Rows from block 6 of a small image classifier, named by matrix and row number. Rows with one number belong to one neuron. Each number is 128 + 24 x the weight over its row's rms, rounded and kept within 0 to 255. All counts start at 0. Numbers have three digits each.
After each neuron's rows are labels from the 100 images, of 14848, where the neuron reaches its largest size: "responds to" is what is common among them. Only what is clearly more common there than usual is listed. The data: telescope images of galaxies (Galaxy Zoo DECaLS).
# gate: MLP gate (model.blocks.6.mlp.gate.weight, 512x256), inputs 86-171
# fc1: MLP up (model.blocks.6.mlp.fc1.weight, 512x256), inputs 86-171
# fc2: MLP down (model.blocks.6.mlp.fc2.weight, 256x512, transposed), outputs 86-171

gate.332:149129154177085134104144143130130088159128149132130099111129152116104103111137156127116129129154135159133132130118140150153166158131130105168087126132134113113146111184142139145128143138149152115102096157122167095118121121128120112180124113151215130124182100
fc1.332:118142140145109130151115139140167113144129114115073122177117133116110167145146142096113125137126122120165071161160148138164128115130144146113112155130106119075130157156094117095159146142171155127119116165103091127114143130131147104175105073146133139171105105
fc2.332:147110096147139121155111130134148099140144103130135151136123157124116146136102125150131099153154183101103143142108137146122139114122141115116154145118088134139118145117079137124119111104094137132096101099119159106147135066109123057112149146106105132153144073
responds to: roundness: in between

gate.225:119155113118126099131153143156092128107167130134137143115130153097140171130112117129124099092149158114121123145125106150103068084102138118134102120137164145125137120133115164144103140097150125084114107093115106166130174120123106146086130157133150125144167135
fc1.225:132136168160113144107114108130193136131107115123113111143139156130082126140139114118157168160152112131155120114131115160164140160105170106146138163126107149115119098097160131149135127147127106120074160149130081134132097140102107115105118133123159128068079120
fc2.225:125079075144133118134149154130145121100131145166128145097153091147132143109163164108129133120110120121117092133130109120133121118158129125135130173092168118094108092155116113166116133083130127094133161127135133122134106121097120095161125118118112124132139168
responds to: edge-on disk: yes; roundness: cigar-shaped

gate.36:094125118122110115139118169119108116109150098135113131099173117134131086117104184174164149173132140121161123081128182107157111071151141117097161073134137154135109135148144133089133162136121146105121128139138112101155133175103107114156138109115121072093160112
fc1.36:087111143144125135158144165125113133090121099118109125096137113174118076157114104125150121130136159111173148155111169128148081108111164147083179097108128109117159166147127119091113132150137172118133143109115163115106123119115138158143113126146132120121130139
fc2.36:119174162134134077131156115111130101155125173101138137139151150131091088150135104105147105155142092158102129120075128124115147140169116147136140143096180100124134127150103148131127111126138145096106135112140146148113089135149115136181104099079139168129096108
responds to: edge-on disk: yes

gate.210:105146114170172134094121149123121107144161121145146103121138140112144077134080125167128169130130122170111133118138122099111131105124126133160123146161104136119128173104159193139104149116125162157132147171131143111096130116132131123131155113187129144140114139
fc1.210:142161143121115107146144113132166150112107146119142131137102153136108133123093136112133110120127117156119143140141133118189142144164115098092151108126149123112097129121093093127157103069141128155103106098105150166141147128092090123128106124096110149160145095
fc2.210:115123120149127134166168112087141129114123108131151147153152129161179127134107158105126090139150130114136147152154102136095115161112144121140117180134102138129086134123129150163104141070164101154162162168125120142123156134142064126165160075113119122095085120
responds to: roundness: cigar-shaped

gate.284:157120127099058145125146122123122101096115135134111134125124091110102137151146128109104160106147071106147114089138134124061111090064170151139116100143131100134137120123164183068129095082137112135138131082132157104127093146153158124086154135131151125166164127
fc1.284:182152122148126109154116146153104124148163139076109096180100142096134165145120141137126145123108128107147140154117122092120067140127105101109162194103141155073100172129145141110143139148127139151114132136146120101070127113111132148143148107116134147101109139
fc2.284:127154103116129074135119132119171177150130122117144119121127130100125120137156129125103180115134127095147138157099078122121127114138151145110108123096114152108110121133121108103121097133105076103168131084109101118173107120135150122098128105138117114112125135
responds to: shape: featured or disk; edge-on disk: no; spiral arms: yes

gate.471:131121144142089111139136171115116108118149104136163127120113151129139114130145101128141125134161115107130153131129167120097140067140133140151110097133139147155119101080084155119134120147115125130142130135141161145125179150078115125108112097163132137083119155
fc1.471:112121125149146130118099124101141108108071141108094200131118104096125173127101129103160166129114131141147198088136086124145145092096134143119133128134133125160151122141097120131171130155137136128084134114110187101113108105117152087134124145115135126116112108
fc2.471:121096135135097147119133131099131139146156124163119141105127134094147100122166129091155106115133130133076115163083167127134147126150113137119100104110106122155104162105130137104132175085131130164171140141109062165128146149134141181123115134105112111170120135
responds to: edge-on disk: yes

gate.397:074171172128121135160106142097152126101132139151087146157146113105099147058141149137125165146088107161125155167149115170114099095106153149116140114160148088094133146137140156126140101099122129148076165088141121084075132118127131149109113110150160130102131124
fc1.397:116141151183155141121089151156110139133152115120153165139117177148108149092173129130118119141128108173135101166099165151140123182097084140137116116153132081137137158143138141105102157136138118122114133138138119119121133116138123139205120185096077140111133128
fc2.397:169121097099120127125131128150147185146156146125135140093157065125130140130129140149156139131113104132130082143155090126131131127138136090135133081127098116111115136166132123123108163118122133157125148138139161094087149124131107112157132099116116110112114085
responds to: shape: featured or disk

gate.417:101083168139114094127157106152122119104187154120100121167108134092147149136158129132119130140157097123113129140175116148143104138109072088117128160158100098163132158140103156155097104140123144114098109120094129118112187136160134122161126145129134086108084120
fc1.417:113140159152118110087184153156128085092127129100134105154082149145106094121130134155136101122143095091124111130161142110143140112134134130130124117127108135132150138149110140111164122139132102118111152109176097132134152126137116139099114113108112142066146085
fc2.417:111169131139129141113140109136125152134161101122126134082160138150092112127109182132107124119141152130132170119132090113154147164102142157127134102131124136153100208145144108114180139135141067119144096158125126112172122149152148123081115135111143164183113127
responds to: roundness: cigar-shaped; edge-on disk: yes

gate.138:108116133148127111097158092160132084097128135140087160110168125122105153123101085080145104127120115121147175136155150125135120079126149098178140095139133115112125132126144111109120132116195120144161137153145164130126129140114116136122127145088136147152129104
fc1.138:177144154141113133109117091164124119155124091133160141168124154137123102103104144155091142134133125120144126165096097153140138139117120123095115077150177140138118130133131151139113133135136118037092101130147083066125121131151145154139128114089125159105085102
fc2.138:094145091083108118107123126070125132153107163084141127094141158112129118130130128113129103102129073145142111178106109154121185124094153094159124125168134118117107132138130071111117101160122141123118148136133162168120117130099127143134115136168152131128147150
responds to: edge-on disk: yes; roundness: cigar-shaped

gate.351:106143184155152146124082137146165144172141105171112160086119141134183100145148124155157097131112135116104117099104099132164129130112077124092126131108081122130109121108141184111127077101126158127121111119113126140083162135145095107132123165121170116114147133
fc1.351:106101162170168154131153102083148107111111119124111162127123131121136074162131138094101156138123162126121122157150110156098126146127125097137108131161109124143130157131163108134123169143110119117160112126133144125142126147134125138128154118183170127117151103
fc2.351:134119109132150128111170130069093143137128124104150108108158112111105113121180100116150128173120141145124137172113129127141100138111140139084147100145132122121137135172145107117126139140155124138134095139118103106162153144149137161172114100164085116062055149
responds to: roundness: in between

gate.106:136146124147121113079173120126133155146102133176144134140133113130130153115081133119151133118110145108102148090145131148126099142170133150148112134145101108100143100142113138135122156131123149094090094139144093107084115097142124163099128190168146164116138153
fc1.106:120146136051133127138131101103116138104188121154121150118141153121099115144184108146135113161146100125157125138092096148069147161112137144090159134110102085150140143082115170158126173117143117131127136123157110136112119112178113079144167165103096136140154137
fc2.106:123139112103135109175105111138079138162107133114122112128114127119115125143108104110158173151134103143132142122121164096085136121105082109112115128122122107144147117079157089162140106121118146117085134130040116151133161139117123134144109124059136122139135119
responds to: spiral arms: yes

gate.11:111125083106099153105149120135144083122105151136109133167106150145094121106158192147153109128092102121119101103129114123159153110124091109120138125107148143126164146146148152128102114146134169120160144137080131135137117155130179129145131116111154103142113138
fc1.11:095114105109111126140124152143130129125103126132145111148148125146085102153126142123173080120134124137123120136190152112168123153099089132174112097082124108155166117125155125125149103119112124152171137127076118135139119103119123127150115140113115107123142143
fc2.11:157118124104114128147088114116093132115101104185138149111122127141114108161139109093146157120127145131113143117160130155078131101125095121160114135044147162139110094155120093146135099112162123167106127126131125125061090123130101132156103121118122118129122149
responds to: roundness: cigar-shaped

gate.207:097105136127170139100163126121105069111105099149153101125128129130147140173128153108134109132111133149108127135122147084146135148149178150123099135153108154147121123154140115115136102133081099112134111121149140159160145101122116119119145071120126104096134145
fc1.207:093142148162116121201138142146111090139140142144183098104082098123085122129104144096146072145065091106127110083090124111138089137134124135135118137162138160125135090150092115114117148133122128142151110169143127111130125131116154159134141166131121092151178133
fc2.207:097095090138131106141157111120138122093128134139135074107119124118143100169152138163142098097138134117097144130135134086124118129135109169157147099135148118116112163133140125130154124137100145103121133141126191123153099117137132110163151123134112132166108144
responds to: edge-on disk: no; shape: featured or disk; spiral arms: yes

gate.157:101131132122141115119165143097123114082127173129139137150139137094106144132155127183133097142144167117148132127137146104107144102102200120104121106124083112139138178137143122174121176139152113105147147162073150090138097177124168190095115113098141175124139119
fc1.157:145142181086111182068171113152136148115151089143166145130134098137124133144143109137127124106115154089129147090159135107083124142136164127134162121101118122131165163141136123139133171141167139139137122162098127119121119140143129121119107150100113104117175101
fc2.157:142109113110153111125114122124153162108112119179156155144123122159156095079126104151143121145126060168125143148070107146129155117133121115122105103168141148117124146138113116107124093135123162115144105123114166131098148123116143139136140142107141145141099166
responds to: roundness: in between

gate.182:176136132162111172135144148124135098156123154111140101133142117148162101126120128163111124081121112101105116163160168131127135160128112098179127169148100110092101083153122117164105115150128130134101115118136084070122113126137150147172140165078157151095125109
fc1.182:087111160104114116057156122140116133163086177098157125107110111161147119152177167172102092130157133114105143139113154129134142173135155120172118121149123144165170107073117132117148145141107159147087093117097104094106150136109144086119110125105082134109185138
fc2.182:105160125167105115135126143092107165130130134112105111149156120114105103157116123152074136149058132138138119184145147144178096158124111134121154148129124139108124147177143158152146098154100074154121120134169153160166089117119115119091140111134110139137120185
responds to: edge-on disk: no

gate.8:146135167142105173156159114129099127151120098173112116119132142109139117135145143153146096159122131125128129102153159166129121106156132133128100124122133119105111140131087116094140105142121165163130142115108146102147071107128183115088119118084101131146151121
fc1.8:091134129099154080096112112119106156132091138103079112130135120096111153130157118176132124173167152116175134130149081123152132097140132090131095136118139128097183122136112118152120123086144181152151124132124163120135124199103139074161144134129064105130150120
fc2.8:156124108114169119163144107094105143135122098153143080140133157123177103127099133160125164126162133116123141095167120105100177147156144126103169150129102113167169118103146135159130121152144120095141114119105113114120129151159126103162104136136147105132114076
responds to: roundness: cigar-shaped; edge-on disk: yes

gate.234:114144160089144131195138121100166132118113101100137185176131088098121110128142099122114102123133143102102105108084137123138152140129116122155121136101152144114144097151138140162124113141108117076114150108150154148125167129105120148096140137141147155103173096
fc1.234:097140135137149174131149138073144106151123120094132132131127112097125124124092116150124130120108110089093111115130167161112175136153122114161115161115128134132107121095133115104158139148149120085098138087126141139142133127105151131101141154143169114147122101
fc2.234:167104122142120107150115086092124124100129139146123101133113130113157131104140109112189141160142133133122139109088144175126108114173098157132152132128143123138118148109106109120131156095143127146135065133102081166162110156130134148216102120150098132122109144
responds to: roundness: in between

gate.393:131132119114115122116124163093164120116129132117137140087140126172107099107139148104128116130116104160113137195104137094112091116110142122149131111117116129138055167147111144145090105157159141144133136068164146126119140138154105118115145179143153092119165152
fc1.393:111156121144181095133127156128151067149117099150148114123193108138142131124135106094068129164149123155159136118117124123114144138153114096098151152099154202111125135124161120121124104158113111142109136106122144146122120117120095138148075102140188106124139132
fc2.393:114135128149074100097104131104137139082129157117100161143113118096168172134123158170120093106122161115138114183145122147125094092147133080136136154154125144166077132127100119120115114140099166136190157163170122140081077151107119136090136155158114108123138177
responds to: edge-on disk: no; bar: no; spiral winding: tight

gate.39:142089105116133107126120091108152121136180076132121149129159161159106140156118136139127122097114144123142163139105105155115125097156159119134122119179128149091135118122114128133141111171141126120136165167126147150151152084094092145120105152119194112102120132
fc1.39:130147130088113110153097103104123152117092125117157122105142143127196157155131137102097138130104181114140116130116104136127123097187188155111180098124113128118115156142162134104094123122187151149115112135122147147167129146118128154111158124113102128167158141
fc2.39:112126142158124121144131112148165102104128097135142145188121094174088072120141129093100152140147112131153114105088114145162129158123110147107147117147104111139103113103135127118122122120115091140150106156198091155133132166122092131124118134144177142136141140
responds to: edge-on disk: no; bar: no

gate.286:102125145137119087177125132121113107146080099083133081138124117140125141141118144158134148125118197117097134109095150159101147152078130126106137130122152130117124133132127155173086126117097177122138156113116152110153122164114130110160119112173140109160150169
fc1.286:097131116105123123125126133140139121148160126173172122107134104093130177143122120086105116157121098119147183183160108145163139168168113145157105119144122113113122129138090100133145108115111085115105120147098119164140121138120136146095121106130100128128137116
fc2.286:107129149081164138147132158105137116126133151134161104119107152103166092084105144112138149130121099120146173161146164155185124136135140112119120119121092092108152113068119140119126149135125130113123098164127075124130113192130159099134106135140137140117126146
responds to: edge-on disk: no

gate.212:178140145135108112119143115167163130117118127107146144115129146139151174171147134157142128100137157108108070167131148114132117119129108120127113130139127087169137156135120112109112122089147159149103132094138120132145151110133145104148140167133143114114125096
fc1.212:160101145124160116122119158136122120156114142155172123108170154115159131122119116122090121125129152134133156128085123131110159091151079147124134153161106162099096099143119148121124130155118121128101134142125106156124109169123135178126145120109093140142116140
fc2.212:160149106119156134135152097154143104120130116119163181116108143079149147096108111149066143159099179118108126140183092126111141102153111119154096143089136129145139112167108087161071120104131112121100163089130120129108185122135129126130117137108106138107129145
responds to: shape: featured or disk; edge-on disk: no; spiral arms: yes

gate.143:081123166095121140152137152098120108144123154155115116161111121150111101124108160122150187113099135164109101117143126110106105165129114136138140121153113103094147125127147144147110172160160084139138170110120166102136120114156135064118107117128132134114111153
fc1.143:147139069137129137128124129151134134150124179162115110115118126101115118142143123121134146111139096143107109097173130111087148100135100096152115066129074108096106126143162134128117143142140118152112109109159120160084105119109113164126125107133169068128101132
fc2.143:162089150085127147100132128177126130059129090136121104130103099140103117105103086128137184121141112154170173158099119121080109067144169092121079148153124149087122121093102137120122101090135113120135123140140148113095144141159109116139144114126148148124146144
responds to: edge-on disk: no; spiral arms: yes

gate.398:119126114111149139084122133108104152116119127114108130134139126115084124112095087120158105147144170129100096136086110129122141134135159140139137117186101094098179115121107138114076142126110155167113128121078098144075133165180084166150157117124129140133153098
fc1.398:117112129062141127109138141139139141134141137087120112157138135119144117152161132099120109116136111168149141129150119149094119130130116131128102084151146122142153142145094118164163084116135100165166126095115139106112172123107137094114090100143129114096112131
fc2.398:178165104123135098143143131186113108085100122141130104103157090138131144142109147155122146157113147167136135113147128105128089132092147139112136132112115124079130121105132120105119126131136098104120124092119110149124090108121130150140123142122133144142142077
responds to: shape: featured or disk; edge-on disk: no; spiral arms: yes

gate.468:149130172115134109121144125117116160123140191120080095102117151128146097121119123183128123115114108147139098132178125113140106102157153117107103160113139122132104131133127126133144107134155117109114125142086154132129141153079112104159157131117115149095149113
fc1.468:147130149146130146096120130121125138109133151156170088098168102105151100164138090146160145171174106129096178100124104160158119120095164152139159161108113129098144149136102088133123143181136133124162112131113124107165128123094187082101110134151095167127111116
fc2.468:141155139124127113136147094115129150107098112080100083105109144172129145099128132088104092141144138091142101142123150101128169099197118130104188127134128104135096115155108142128107161119162133115155136150111154136069129113113134122163132143105150141160119105
responds to: edge-on disk: yes; roundness: cigar-shaped

gate.95:130115174141153138093132169111075079131130153173141125117145167129145167153115150130094089138140126109136135147128140142097127133114148134114129157132139082133133146128125107197128099109064153162148130105143146123111145154125185088140124133105125111111125104
fc1.95:103147146117134162121193135104133119145119124187119110134124123101098106161137085114110110069147115111096153138139147108141110153136150118141111079148110144154148144125109101166168154092109138131107140156149137112152160147118117105136138145136104154081185170
fc2.95:144176178170080115143162112116098131099152146133133099104161111119136132158106122145117131138163099200167160136126130148151142157171130160091185146093111160070130123123104121090123096132114156137127137166114109105139140110113109096088098120156161153117104086
responds to: edge-on disk: no

gate.279:150139143152107133105148151089113116108124144146106109115136130162105166179163125109086113111123134127112102098153112072142152096175148157145144128156095128140154184105169132143112102133068153106150126130134135102122140137168130143115136171121109143139102121
fc1.279:099106166174129145093151129127129138151131118171100098100130156108130127150096116123127101108109103135101072167139089095160112080129119122111110125133089131118152169120093100086087160109082121153165148141124179087110119155138131218124150145158126135097146157
fc2.279:099175148143096147163146111129124105173145182057135082128116146114109091136156142141161164117121123157139132146135153171093113131146131144138090176101105127115109133110116164151115096167124142122155094135136139156159151149159145097132145134139129177104151125
responds to: edge-on disk: no; spiral arms: yes

gate.5:118152111084102123116147157170122143097096138140062121138162098181118130149142102097142106086124127154097143118114127160140143104088124127134144124109121122134113103143112111160146122113111104093136130120129059137140109114094107139123137136073129136177122089
fc1.5:127142127152117151148126173145140131140138110149081114115122089099156121116166129141146187089136133089143092135142152103141173111127118124138126102145090131137144090157070117144112082134124148096117103115149156105092104145122142117153138128128115145145124138
fc2.5:159149125163165116150137108143124141129125111112133130163141102139133147103108114102136128135150125139126121096122070119141119145159106110127114113119146115116162156171137149139137119075123117133152103154124129128137157109120150148178153140127174121101128108
responds to: bar: no

gate.240:148129147161084143133135152111115128133088127163132123113091106129128152192122122109144131144154161114137118141139120121141170141119134123154085096138086136162144144147140178068128121133142116084112145102140160139144075143153123132125127139123114092160125116
fc1.240:113185153141179097139118110109104098164098115139124118131153134102099148109130131140123169138141151115108113185147128123108126156114105145134093157097093129130152131155142151182125108119136137131131120159123079112131117097156142125135101117149153132129125107
fc2.240:166141127066111103130110130131125154097164120118147144101140163068094103121180163149147118128119112106117115144139127090157110093097181151150108128150080134136116142121074121115128135154117097153134099084160122103141110148089136123145116164134146105126097173
responds to: shape: featured or disk; edge-on disk: no; spiral arms: yes

gate.384:116094176116100124152110127120147126102108107122082109122083158091135126153113127105160110156179153135113142097126132133107156095146140108091132115112128154108177186116152139158134111117137122147135135127135094109092097154132144137136126156128153144104161072
fc1.384:120159166164130072128096117134106145108122101123120100132107166087176141120126119106100121151112126137124156099137139145097148123164118068105143121122131132111125103133125130119161116107142122083087165123113082042109130158114122141143131135106062144125085127
fc2.384:132145107150095147150149155093109123123104089107147112132120151137180147117186133131153138115124140121120165133093154121141159155122094077136161136170124166126105059186090142135176150121083098116096105118141136130107135112162138134123124087132109117132132110
responds to: roundness: cigar-shaped

gate.334:167129136144163093130166103199152098147134161127134120158159124166120100129159139161157130127116111118117127083111077099127095136156135190175118127099104112138156147148166115126119144083156140179146090117166125105090152065143120127121118134157165138156131106
fc1.334:133157159130128101092160133147156107131168157122120133154135114092097139132145146120106075120128164109136139169173145130133137135107054123148135103134141164170138141084157149129110136108136058153128078135109121106148108159119141149119140121141131121145189132
fc2.334:130116128163155133114171090152185091089153131098119123136153124073098131145109128114092097142131136108121139151106139121110130128189126146144120136142144120150103164117109101120133161099122130141099155147143156098148154125151105121171091098132110124168119158
responds to: roundness: cigar-shaped; edge-on disk: yes